Weights of a small image captioner: encoder activation relu.
Rows from block 3 of the image encoder of a small image captioner, named by matrix and row number. Rows with one number within an expert belong to one neuron, the router's apart. Each number is 500 + 40 x the weight over its row's rms, rounded and kept within 0 to 999. All counts start at 0. Numbers have three digits each.
After each expert's rows are labels from the 100 images, of 14848, where the router gives the expert most weight on average: "patch colour" is the nearest of a few named colours to the mean colour under the peak. Only what is clearly more common there than usual is listed. The data: photos with spoken descriptions (Open Images, Localized Narratives). In brackets: how many of the 100.
# router: router (encoder.blocks.3.mlp.router.weight, 32x192, trained with AdamW), inputs 144-191
# up: expert up (encoder.blocks.3.mlp.up, 32x384x192), inputs 144-191
# down: expert down (encoder.blocks.3.mlp.down, 32x192x384, transposed), outputs 144-191

# expert 19
router.19:453554539530488436502445484459460481470515485551521484489443405540558486513567495494430488521467475489441429506494476443486489466527509452544492
up.0:542500428500500500500500519500533497500455500460500456500595482500500499500545500500576500500466518500500500470500524500500592500500500500500500
down.0:500478500500357500500515500500560561550473527500550491500436500500492500500446553450537447535500576500454500500429500499500500476480500480500500
up.1:500500561500500533500540509449408500500655541500500500500508589477509474500500500481500500500625512535524500500500519500492514500500500496500503
down.1:459500440548500467572500432555500500500500500437500479500567500558569473500500500525500500500492500500469500592530500508500491500500500494500500
up.2:500428500500459414391500500475540524500500513500524543500548493511500460500500500504500500500418537500446500500532508539500500500508486460500500
down.2:523453489456502500437500500500527519478500409517394500500432500500497500500500473500500500500500500448500500500500500500532545500500485500500500
up.3:438513500500602406500502500500500551500496467490500511500500500482500552555541467500500426500500594500494500490447504500500500537415577522514473
down.3:587501500548500501500553500558500500535500431500500453648490500500500486518500435450500500500541470487500500500500500500500500511513500501554535
up.4:561500500500313500554500496565500523500500462424454518500517500500573499500500500500500500395500532500444494459500500423547487500500500423421500
down.4:500500500500518500540500467486543533617460558489500526500502395500449500500524511500500500500500500500500508566500500522500500500455478500519500
up.5:462553500461500500500500500531500500500500500500504500517500520501462500444500387432519500500528460465567500499500535421500500500500580597496552
down.5:498473500500500396453498500500495531588462500500500444500553500500550521411500417500536500494500561588500558500500465440500500500500483500416318
up.6:500500501551500500500506441500500562476500500373504500500497504500500500500454500609500585500579383500499500572530500500392500500500530500514500
down.6:500537500500507548500500467500516511479500500500500444525500500466500500500500578462500468500462500613460500500479467461441496500583533500523500
up.7:469500500500500402500559500500500442500500500500500469500500517500500500500442500599500500663467500427500500500528500500500548500500500500384500
down.7:500458500500500500543475500500500492501431500520500500500500500500522500500500500500458412500437500478526495472477500500500511500500518500491500
up.8:500500500463511498426497504500500492500608500500500500469500500604500500523500500470500500500500395430473500422500500394500500500524480474472500
down.8:570500500494500500542546500500500469500470500595517440500520437500500500500496500500504500500442534464439500538476500500500488500500438498482500
up.9:500500416498500404500500498489500517500530548500612531512500500500444491537548500500500517604500430442432485352485494584500536500554500500469516
down.9:500500500500485500500501500465409448500500505500500500500363639500589584424454410500577462500500500500513494524500500500573532500410426424500500
up.10:500551501504590500500500551500550555500473438500473465500418500500500562559500500532500500491500500560500500463383500536500428414500500500503500
down.10:522501500500545500441500576536527500512500558540500471347538518579500500500590500500504500500406523500500500500500500502591529500500551500500500
up.11:500525500500461481500533500499500500500500500500500500500541414500500591534500500500500500493500472488500500500500465500466500466500533570544395
down.11:500500481500500537474518500600614500445535500500500454500500500594500500476500500472527500500500500500500463543500597584536560449500500513500500
up.12:500500500500500500500437537511585561435399438500500524475597500500500523536500433500500500500552500500521630558500405500500500511517466422500500
down.12:633399406500500500500506472500504478451500465419500376639498493541534500500500500500421500434498594500500487472455500500574444500500500562500500
up.13:500500600698500446500500571500500500497630500562500497500500500500550590473500500539531624500500429500500500500426528469500402500432432500500500
down.13:500415500500538535448500497464500500489500576500480500500319484433500500508419515668568500500511500448500500408453500500504388500500454460494500
patch colour: black (59)

# expert 2
router.2:540522525522498436553493509449504516477528461482509516453518461516556450530590508469535481516478386467450430488491592446484549474506458509496519
up.0:620440500447500523506428500496500445500500500515492542500495500577439500444539567500453531500612514500515500464439429408500556500473500593540490
down.0:445500500500500500583500543450488428440500500498500500491519500500595518578461500500523500500500500562500500500516545463511500449532565500594486
up.1:539459584500453500500500500500500511500488517520500500500500548467500500453500527435500416500500624578499500500500500500500500607500535500472500
down.1:485411599464500576460427500500426500500429528500500454500500500500500500500500434500500500500567500500500500525501378438473529515444429483500458
up.2:512500500491500463500500536500466495482594530500602580500481500595460500517500500500553540500500427537489500514541500500469438496500500500524500
down.2:514429500455514511516500500500500476500500535500500500549556541500498588500455500499406524500407500500500490500517418500500500491500546500500511
up.3:495606500504500500500500500532500475500585436500528499500454500500500616441539500617516504500500500500458576500472544501426551500500517500500500
down.3:500507500500500536532527500500500500508500500500500500500500500500500500500585500500503500500523500422608500483500525521522500410583508500500563
up.4:500661428514469500500500500500500503500500608488473416526500500500452500500500500500429500500500497554457500500478500500500500500412530541500479
down.4:436439500511500500500500475414378500530500449457500416500500500500500500500500500641492500500492328500422500500484431500492477534418500479500500
up.5:500407500500535534500426500499500500514476500500430458500500509462530500532554509494500500500500500456500523500498505562600500533500408500500500
down.5:500547500500500500458500500500500481500500488500500498579500500500500500500440500470511500554510500500521511564617500500570500500441514448519575
up.6:500500398490500500500500557466500523464500500541583478415513500500505500500500538413479463587500500515500500410500500500486462501500540500504471
down.6:500500502539483500444440541500500450499500364500500500500500541501403500500534550568500537500423500500501458542500468483446513500500557567465500
up.7:444451509471436486530500500535500500500500500452435468526497521500489409500461491493500500476500455500571500555511497500500527527500527500500500
down.7:500500500454501562500589475500484500500500500430500530581421498500500500459474500500452500500576500512506524500500500494500532500402500540555623
up.8:500500500505549500500500500438425455485500546536500398500501500500471447402500500472469500489466500499500485524512475407497482500481500500556605
down.8:500530500536500432500500500488500500572500438500500500599433483500500495556500425500607637488524500500500500500511458518500500500554500500570503
up.9:500475500500449393414388500443497500500524500513513532527500551523500500544492508479442425500491500500435500447500500500572507500588539511526509
down.9:409500500519500485500500500483500470382500500577500498395521500500517461500388500500468500500500563620513436448500525500500500508534500579507431
up.10:500500500500483500561500500500500500383500589500500399404500526539500441569491445521500500500500593500500500500500469469431440500379547439532500
down.10:446500500500505500481500526500454562446500478513530500505500500500500500455439500405456500498563447500500580566500500500500500500534500495410500
up.11:500583500633458495548442500500448500545500500518500550500500500627510500419560475500500552475500473540489500489578500500474500500403500500451500
down.11:540529500500500460500476573500555500500500471500500488500496463495500590535500385500500555500500502456457500433500500500527500500478490351500500
up.12:586500522425500594583509510500500478500500500500444513459500488500500483545552500397500412560473533500546506500500500500478629500500487500463500
down.12:500473500500429500500534542595500452500500500641500500528500500500500500640500600500491500420559500431563500500500562500529500500519500500500421
up.13:500500500414456500423500527559500493500408500466500410419505507516500551500446500500478500500500500500577403456554645517452500476500500500599494
down.13:469505500387506500500425500500537462394500392534500538500500500554500468500410500547500500537423409505547500477500500569488555502500483500500500
patch colour: black (39)

# expert 3
router.3:442387466522397470565547500511460486500558533531433471518486498525450531468513510504537537440518485545527530476427523555532456498468481485536540
up.0:510500500511474467516521523567500500424550651465500552500500500465516474500446500566500500421500500500572500500500508442500553417648537496467500
down.0:465500500500500500541500511542500500352500460431476548576500500474500500500481497500531500530500583500500537500381471589500500500500500445500500
up.1:599500500500389453526463622500509500500500572500525500500500488500500578500602517442514500500500500500540500500500500500473528500500483500459600
down.1:491548500500500500376500449540500586500432500500524473500508500500500485500482482430487500500500500493333456500458500500450500578379500500500500
up.2:500568421500418500571531466500500500500500500559526500500567455428567538555478566500500543572500500500500500512475482424500500500500500500500601
down.2:500500480500500500411500528501500579500500500538468500500432463500500500431500500440500527500580500503369526500500457500456500500431458485500500
up.3:613399500500500500500500500500445458546500536500501500500500500427431500426500509552438498560452500456488500500500500436500500500500500466506500
down.3:500625498500552500519500500474500500504546574500624500500500500500500455522500489506500470426494500500448500500500500500507498475518500457503500
up.4:447523500500601500500500527500500500500548448500473500558500581486500485500500546500483465500486500439457500500533457500392527431481500500535476
down.4:500545500476506469466510500506447500437588500500582500500483500500500484500500500478500500455500500500500500541500539481496592500484500486434500
up.5:500500500458500471500500502500603537500427500390500512500500500500513493500500500500513529500555500567582500500590500500462504500479506501619592
down.5:492529500500500483500500500500490500507500500517514481640500500494500500500500500517511500521498495545500500500459500549460500500500451485500500
up.6:467500553573476449529500497361518502500510500500500500548536564500492523500500481500518500517588533520440448500500557500536500500455500500488500
down.6:500500500511500496500500500500564499500500500541429500500425473515500457500510500560515496500500500500554526500438365438466475500444439500549500
up.7:500500500500500500523500500500488455500500415489500500477320500587463500395538456364554392500500520577500472440500500500434574500442500500500500
down.7:500532500500500500562500463539604500500500487545553478509541500526500452473520540500478538500500500463500442500500500503482623445500500500500589
up.8:500467500500500500500529500503628500500519563500500500521567556500500500500500486500500500504518432554500537500454500455485488544500509470499616
down.8:467500565508500500461500370579482522537563502500539644500500500567393500500550500500563500500500373500500501476500493500458412500449503451500500
up.9:500390500519468522541500456563526535485375500500500537500397500500500413500500541500500557501443500500520500500500500500500422476551500536510500
down.9:500533500506570500500500500500500483482500489565500500506500500444500500485540500500500500476550500506500525500509568583387512500560500520583500
up.10:500500500500500500500500567500500500500403500500500500500474504500500470418500500616500607572456500469444446494500541500519500500500500634436500
down.10:500326500480472500493496609500500500500500541500448500529500444509500456500499423500575500405500500558500514561500500500500500500556419569500494
up.11:500500455500598500496491493609500559478500549470500500500500500500500435500500500500500572500567513459500500500500500535500500480500478520466500
down.11:500500500493492500526508500500500500533500500500500599500464500500500500602490500500500500500500500500500386485500500533412500418431500484500500
up.12:500500509500500569594500446556527563455550500500500500450500500500433500498518500454500500543458601539484500500500500444500500565500512500501457
down.12:446552428504500500534500553514578500612500500483500500511500500500497500500502468500489500508478558500414500512588554500517500500500500500500500
up.13:500500500500470500500500500505545500477500500478500595611500500442500500432472500500434500421500543553540500503500500613402591500500520504500500
down.13:530488500448453500533500500398475500523604500465500530538500500491500500500500500513483500500500473568507500500478423500526616500505390519500495
patch colour: brown (64)

# expert 5
router.5:552443492568480583602508530609478558511506518430486501538510509474495426528493511472477509507449478511469456526510594525522504521515439543466469
up.0:456508482500548558500473500511432511500432500500500562500490473549457512380500500500535431500500500500589530461557635492500520500500412567500456
down.0:500505562441500513500441500346500465500521500497500500500500500500523500500500455500427500464500587466513555506510420500510544500500530500523461
up.1:500497500500491536500506506503605386423500500550524500421567500493500442500500494500500500619401575500500500495500419500486491500447436522479500
down.1:479581558619500500500517574500500500460500460606500500500500458423500500522500498394449500500500500457500500545500499490468556536375489451500463
up.2:500588500422479503500500465500576487403500500364500429551500500500500500500500476499500514500431446521492500500500556382500490500500590505500528
down.2:504500500573500472532534500534500594491401500478500508500359500454500664537497435560500500582500500500440514514500450500500500500500524500500603
up.3:500451482500464500500533500496500500486435401500519522500500500507500500581500500500444503500457520538490587500470396500527500500500530500411538
down.3:500486548564500470500458500495500500500500500476529500500496583500499398500491432500458398517538500503500482451500543500507500500420619500448500
up.4:500500593432500500500500555455500552500551456500500509500500499448500506500426500500500503509498464500500524500584593482488470523500495458537460
down.4:468500492500507500498500514571480450487416500500382500587500500620500522500516573500500528583500500500471500500500500500500500586409475500487522
up.5:500500500469414583541503501500493500500500515490502444411500576359518595500500608529500626566474500552504500500486500500466525532500500512608506
down.5:473500422529554500500540500500415500506419531553500560500500462484542449500532512500500500500363589500500432571500500500512500506500529445488595
up.6:429500459500500500453500500496500534598476500480514500500518449500553496614389500500529500500500470500447500500529561566500500602558546562500500
down.6:462477513432486480500603488500500476552485500500512393528500503517484621500500500500473502500500500500388474500500565500493447500487500500430508
up.7:567495500500489539544479500554472500500517500500500500500490500500500500550482511448476500458500500500580472500545500500500500508500481500558564
down.7:500500500505500500500594513421500500451500500535500528500500500500500500500468602500500493500500541500500500538486382500610500500489497500473368
up.8:500500500500496500500500500500500500500500554442500500500459500500535518497497542541555411500500500500603432465465500500458500500500449500494500
down.8:551423535537500500428500439456500500485500546500500500554500435500433502489500619500500500500500460500503485500500500500517491500500442500500500
up.9:500544509537524608463395516475437503500500403500500452500411500465500480475424500452500500549500500500457561500520511545500500489500500544500531
down.9:500500500518518500463500500497518500500500500500489500500496500500548550500500500482504544590500568436500500455422500398441500500512607500500500
up.10:500592500463501524549529494500567500535500500511500468542579473475500500328550500594500500507520472500497500500500520500473500489496500497500478
down.10:500512500500500500574569448500500490500500500533489444454500501410500500503512500463500509500534496502500441506500500464500536551579451500500500
up.11:500500601556484500500563500430472539500539478500443417500602500578500518513453443500539500395500500565500431500440500414407539529500473641500500
down.11:500529478500500478500488500500500560500500482500500474453500500506471424397383485500500500475500463516500493500499500421492500520500500483414500
up.12:569500382500467574468500498500536501500500500582500604472398468500500515557500598441417419453500500564552500500541500488419500470500500570508527
down.12:629500564520477442500479611500500500568475522501595500415460500522482522472440533441538534500527489500520392500500569500500500557453500510541500
up.13:501500500572486500500500604500500500500500527500500567500500500500500500500570410429415440500504500500455500601438498419500500500456500453500537
down.13:442500500500500475524500500500463500466500623582494558478500444443517500500500491500464500500500500500491462500500530487425500544523500446500500
patch colour: orange (44)

# expert 13
router.13:460411492492507563640521533524498428551463476635465513564469507552460514520515436513518516482491529512559538507489486550512428536494457501528523
up.0:500448500509440515476546547585526500488500508487594574514500500500500500511500467414446430500607500573521500513500500587500500500500500500500500
down.0:500472500477500500435526554468478500533500513500500500536500562500457381509500475440500589475500500500575500447500500458500500493548400409472513
up.1:500500500447500619500500500521500515500500500500500500500500491500565500515431500464518500438565500512573500500500500500500500500500500481518500
down.1:500500500500573559391500500500500496499500432500500444500479500434500500469500560500500397500500498559500487554500588500500470500558500500500544
up.2:531500500500520500567500402506500500500415500517560500494500515500503500455500500498501528500500595424500500562500427500500500500500500526519562
down.2:500447530500421508500433492477433500463462509452500474500405500500500522452500500500500500563500431518500500489500500500489500500495498500500500
up.3:500500463556552500500470500471500493500454500446535500523500593500518500500498500500500500527500500437500500595512522603578500405437500500452488
down.3:593500500440500511500500500421570458362500476461500500500500526500532500488489500500500500510548500462500517482542500500491577500500515525448500
up.4:490541500500463500500420572500500546500500500500500446500448476500513500500500500579547500430500500500500500591500480506480500496500500507527464
down.4:596480500500500500500458487500489500470444542555422500503500500470501515500517500481500500500521530500468500500500493500498320500488500463500595
up.5:500500500521500500500510504500481500500524500393500414500449578500500509500500500551500482568569477477500500444500401500500558500500500500500500
down.5:501500400500441500500400459509503500500519500500493439500500500500440413500424556565500500500500426500500505500500500586464500473509506415589500
up.6:500500594500578500500460475500528517500508497500500436472500476459496500500500444473500547490436500507490434435390500497532501440604500500500564
down.6:442510500547500500500500528500500500500573495500567500500571500524480452500500435500500500500500402448500475434583481500517498500500530500500456
up.7:500500500500500555500500500495500456515500496500500500403500500439501459564500483500510500447500371478500503500385514500555445500500433500500500
down.7:528500562490500351467452529500479518500500446529500500500440522500500500600500474516445532500488500516500529457554598500527500476500449585458500
up.8:461481401512500500435500427500500500500586500500501500461500500566486500500500535492573533550500500582500573525518513401547550500548500483465485
down.8:500477623537532500500500500500470500517557476500500535563557500500529530427500592500500500547524500534500500552500500444548502316520403500524500
up.9:500646500522500438491500500450427500500500500500500487500500377500463500500435563519484578500500545471500551491573500500535500438500500500500500
down.9:569574547500500481500544453500500594394435500468500529500500427590500513440500500365546500500490486384500456524459430514529500467500500500500500
up.10:500380610500500421500500500408500517442397500541485404500500500500500487500500534417500500463500500482500500500439500551570500500500480500500500
down.10:532508498500447405500500500500500500458437468533500500430500500500566500525500599500591500500510541426500509618490437500420500542453527500456500
up.11:500500619500408500407500500442485497500500540442500500626465581500607462500500500444500417472509381472500500500500500500620500500460500500400500
down.11:585442500483500556500484500500500500500500442495474500476496500500515537500586566444463494418505631443500482500443500485500493500571500501565390
up.12:533449500500500579500500500546515469506551422480500563500505459500556500584500553500500500500525433565572437606477478500542574461500493500500500
down.12:586528534500633502500553500500500500476498458500466500458500498481500500500426576550446513458500483500500505500443485500500583441483500500500577
up.13:500500570500539623569500473509500500500473500507504500500500500500504500500556516406500500455500515603500500500538500500500500500500500559500500
down.13:606551506525589500536518450546573500473458500500500515543546500500500550512500500558500446504500500500524538486495500441500500500500500500500520
patch colour: green (38)

# expert 8
router.8:491528491449529535489464470560537492455586500477569491473499538483465549526526533493546465495525500424455544488467489544505563467476555477420526
up.0:500500500514500500421495500500523557500513500561566438500502528500427500500500607642500500500500531500487500494424500538500500500500500500502525
down.0:500500500403558428662500522500500500500514500523471500466500500527496500500500500500500500567500481500500457500536500458500567569482500426520552
up.1:444500452364480534500503500494500484500433500633500429500480480483500515500500500500476500500461500511500503634500552500500500473540500500520500
down.1:584500500500500500500500413473500500500500500500500500500442500522589500500500500500500500500461307452440500500469500500500554465488500500500629
up.2:500500429500542500500453500629500446510500528500500500500500347499500500500500526500551469500554395500500578535500500500435499500500500607458453
down.2:500572500542550545500569500500455464500500502500419500523500500500500500500500523500500500515389500531500425550551500485500500559500608470500473
up.3:531344467500500442514500458500500500470500500500500595543500500500500496500500385456493621479482477500453500457511536500555500500500500507500460
down.3:500656493597500500504500500500500500500525449500432500591518507394500436500500500500500426500500485414496512455499500545500478555478500500500500
up.4:500500500440502578500483470500500417500583500443500557500500487549489506500549504512415439500500500500461500500500500523500500500510500577539471
down.4:450500535503500491389379399492466500500591556500517463500500485526481500500461519500520511537500412500500500500551500500471500528500503500617500
up.5:500516464500500500497500500466513411500500500500360500495543500500500497706509500500500500500538571500500500525569500542500500502454508500500500
down.5:500495469583599500487500446432376500560536500500486500500500493504550500500500503500540500494500579500500615473500500500497543500578500500500558
up.6:546500500462526500601453472534428500500500404457559500500428500489511500500500500510500500470574502500498493500500488499446565564435500630500508
down.6:500500500479501471500448500500500511500535500536500521500500500537500500611500427500500500477500508500500500500500554500533419597405507428484500
up.7:500524500500500500500578500592555500500509401442500500500474500500500475500461500500500499500483572526500500425500377439573522465500552500500438
down.7:500500500500537500500413500453500514500470500464500508500500500500500514500462472509523546500500499500552518500602550561500500554500500482532500
up.8:500500500500500447470538500560479500500465500500491500500487565500471500500500500428500500500419570500539477500500500453500533609500500500500495
down.8:500500550536500500500500500524418491500523500425570500500516500542571453495553500500500500446591500543500500512392500513500516500429500438420500
up.9:536462446414548441500475500495398419500501614500500448498561499500600505500500500500500500500500504540500532500479500500500500552523486584516422
down.9:408595500500460537460500500500500500500474500459501500500580573483500500500633538487500549559500494500532427558418424471500500500500425414488500
up.10:500418491428500464448530471500500482500509500487372497515473453499500450500500500520496491500547432500500500567479510537528500500376500500515500
down.10:500621447500500500553500456529500500499410500551500438602501493451554500500500500546479433500508500435567500500500617500500500504496436500500500
up.11:539500608441517500500525500474500484500500439560512500500523500500500518500500424500634500500557500500500500660519623501569465500500545560500500
down.11:500409471477500500481467369500500500508500434500500500500500531548500556500500436492500438527500390500500471500500500500594448546394500500500439
up.12:500500500531531500500459446467500500543607536481500453525500462493500521611500500511500500463500500489500500500497550500500490510492500468512500
down.12:500500482525532499500500404500452500527497500500500547500500561558455466500514500677500388500506500579500500500500486500450446601479543500433500
up.13:473527500500545533488500500500515448500508500500526408488535497500500611500500500477500634576544533472521500500500525500537500604441500500500500
down.13:500593500490558500500500500500471627477500500479464500439500500500464500541500500401485500500433500564500497500500465500500476500500500500562500
patch colour: grey (77)

# expert 23
router.23:498523507478482490535504459477504489562519469464469470521474498475468501487448497535535562427459498407554512514589404561568460521381523553470493
up.0:557500500500480541500522500500500500648617500500497500434355500533500500564447500488518503469500569500423500529500531500500602500547546500500477
down.0:613595500500500500525495500500500500447500500500521579459500500526500500526521500500564500529521500508494494459510509500500500500525492500551500
up.1:494500441500500531500500500550500439500500491561500543500589409396500481522520500500500500435570500430502500515500500500500500500500500500500404
down.1:448475500500500500500349499500500500539500472515500500500490500556500500472500460500398488334429500484500500509500500522500539527379506485500500
up.2:500500500588500500529500436592558469500441649508500500582500462535500500500379497500500500500500500608454551500500500595500399500500484500500498
down.2:493559500500497500541619507438500500500505589500546467529513493469538500531500500500500500500482593500500525500362500478500500500333500500500500
up.3:426578496566480500570500500500500512529500500382500500660500566500500486556500500500500500475500520500500500500548500495500500500539500500500500
down.3:500495502500500500542500500435500476489413507500500500600500500490500547481482474492382500552500500500541457500475464504500526496500437500500528
up.4:501500550500571500500500500500500516432500363380440495507501434448433500487492486500461518500532378443500492502472540500500477466476506502531494
down.4:485528454500500500500529492527349500500524474500516454500468500500574500500524500577473505461500500500484500500500490500374440391416500479500486
up.5:468443599492449506500500500500500500509619500572500499500449475500500584500468500565504547471500453500471500500500533498500500451500500453524564
down.5:501583448345500573500500406484454500418563500515538500611469500577500500459598500502524500528500583500500500500489525500483500571500500524420500
up.6:500500453500500500500456437483460470500500500500468500500465500500500497500604383500500465500500473473500399520494500545526500500500537500555500
down.6:511541500500452500500500500500609491500510500500500500406411500500500500500566500500500500500500399500487554500500458524605584500448479500497500
up.7:530500459578502564500447538500500500500441500500500500500500524381552547500566500500576541449500431445435500553500500500500489500500500555500500
down.7:464521535500500511457500666567500500500461500500500500500500500571500500423472484500331559521500500479500500479508459500474522500500500460500481
up.8:500437500500391500500500500527523448431449500500500535438477500492500482500500500552500500492500524413500489443500500473494500500503526445500500
down.8:457536500500478380500500494540478500396500500500605501500500500500490500613500544364500569468523500500518462500542512466541471500500500500537458
up.9:500500500500500500373513500480465500500571500545500401525500500500500500539574500500500500500405500526509492500500554500455532500500588572500469
down.9:500500502442500500500540500452500553527471615489506450500525525500500500457500500500500500502500500585473452603470500500448500438500468455523523
up.10:500500505500388540552500500500429500500500423537500500500500565598500458500500500492500431609483497485500500703500573500504500407500500500517500
down.10:592430625500547500493500500555500435500500500500482500500500561502500500592417503500500463500500539584500473569500603500552497500586563604445500
up.11:500500500466431463500500500532500500500500583453500500495500500500467471491500500487486500500500500500550531476454500486500500500500488500477500
down.11:500491546494500450552502504500500509500566500500500474528464500448500402540500500500489449500500500500500500622551339407510518445500541500491500
up.12:455500502383557594500485560549500500500427500500500500500500486527500543500500508500500498500500512500481396500500500541500500500547500539500500
down.12:565486501500500525500424500504500547585480537502415500538500613523543500499500500533476500570500500465500500558500501455500500500557500500506500
up.13:378500500517500602500500500500500500549582537500500526548500557500462500469500500460500500533452500500500500500534500500500484500500513500552383
down.13:500375500465503439500550483500500464500500597513498445538549500500438500531574474580442500584564533649500500490500470500500500559500471500559500
patch colour: grey (73)

# expert 14
router.14:563498533503456484444464450502551459445464476491495489441523489550508486474457492500440508530542541530476496509487514487484518475545510424545464
up.0:484500500507520500521535531500500469520468494562431500500500500368500500542511500471623500516469500529480500500516500479513500500479578500545500
down.0:373500500500500500563500450491586523436500500512565500500434493500433453539500500488500495500468500500408500500500498500500564428404531584471500
up.1:500500500457439503500500595500420500500500416386380500500500518500496500500490500500547582558500377500500624500500500531477500535500528543500404
down.1:500500500500536500500527500500494500552480488343431500478431500508500520501451500436544500500500454500534500575559500535500500500500500559517500
up.2:500471500467500500558507500500500500486551500506604500572500561523482515500587390500500500500500500602478500496500549500475478507500500430500500
down.2:535587500497500500412545500574516500500500533516501574535448500500500526567500500500564500500500500500469566551500500560500561500434500540448500
up.3:500500360500500500627500500500533500500603500500555550500602493567460463500585500489570499500419500500500500560500508500430432615500510500542462
down.3:500500500523500639500500500500500500622499500500440394492438530452562531507500500517500500500561510500551500500500463500500472458500537500644500
up.4:500500500451500500524529500461500550412500500399500500432404500522595500500519500559500500500523521471500500500549500500541500500497520563502604
down.4:500500491455500500533500396565545500500500500436500611549493500553500500500501500516498578653500500500577500528424445400500500500500500500538482
up.5:494500500559466500500500462603496500447500513500500421527465500500500536458563575488500439500507500500467500497507475500532483558484500500500500
down.5:500437500500500482525500500500500526500500500559500500500588500500500500512530500500500442500500500500503537500500543588500500500494500500477518
up.6:500569500500452473500442500500500500506592500459537500563500500540500448500500500500500500500500528500500591481500500422500524488439500427500500
down.6:481500500513500474590469462500534440476510500500452378523500505537488543478500606486500500405568500447500500500564533500500515494539500500500500
up.7:477500499555500500446434556500531500500419500500500500611503465500500500500500495500500660500548500498462500473500500448500500500500500500462500
down.7:500603500500449491513633500500500442500448500500526442500500500550500461500472459500500500500500541547523584500500468500500500500464484615500500
up.8:431488427500500497501500567500507500615454500469500500472465387500491486500500500646500510500500500500500500446500500543500500500529416500500576
down.8:464500500540500500500500500500589500500500500443586506504500502500500500500574500517500500500500500500500440500531419500500500314500389634500512
up.9:528500500500540445469571500561434500431500527500500444500500535538530473500500499500500444500510615495541500500500500500439547486500558476500552
down.9:540466500500429494424500536423500500500500381534458500500463500500512500522500462500500500539500573519500500646524570500500523447529517526446500
up.10:500529546420474443500518500530500575500405515534500507567534500458500500569500500450504500460493500560500477500500587452500556523504449500536575
down.10:500500500498500508500530449512516500500500456500499500494500508500446500500500500500500500500500500620482500505598500523500500535500500528410437
up.11:500500469537600510500432500500500500593500494500480587525507452516500500500420514500541500500500500517496500462500500500500500603466500500536500
down.11:481482500531568500427500482500500500500410500450575475500492500500500419500500500500500555500521569500500500500500326412514500627500479500500500
up.12:503459547452570500503516624587500546500373500500429556542500465500462486500488500500500500505440500500500481500500500500500500500526500500533458
down.12:494496511431500430550432500512500550500500500475582555500500500552500428500500500500500500473500500417516569500500500482500500559562500500500459
up.13:486500500500491500559514401500500432412500410500500500500500496500548546576500517652524405500390500500500416543419380550518544522500562522500460
down.13:500500500500423500500469500482500476434463522529600500512500470500517500500500500460500608478500492500518471417500426500378500412500500500494569
patch colour: black (98)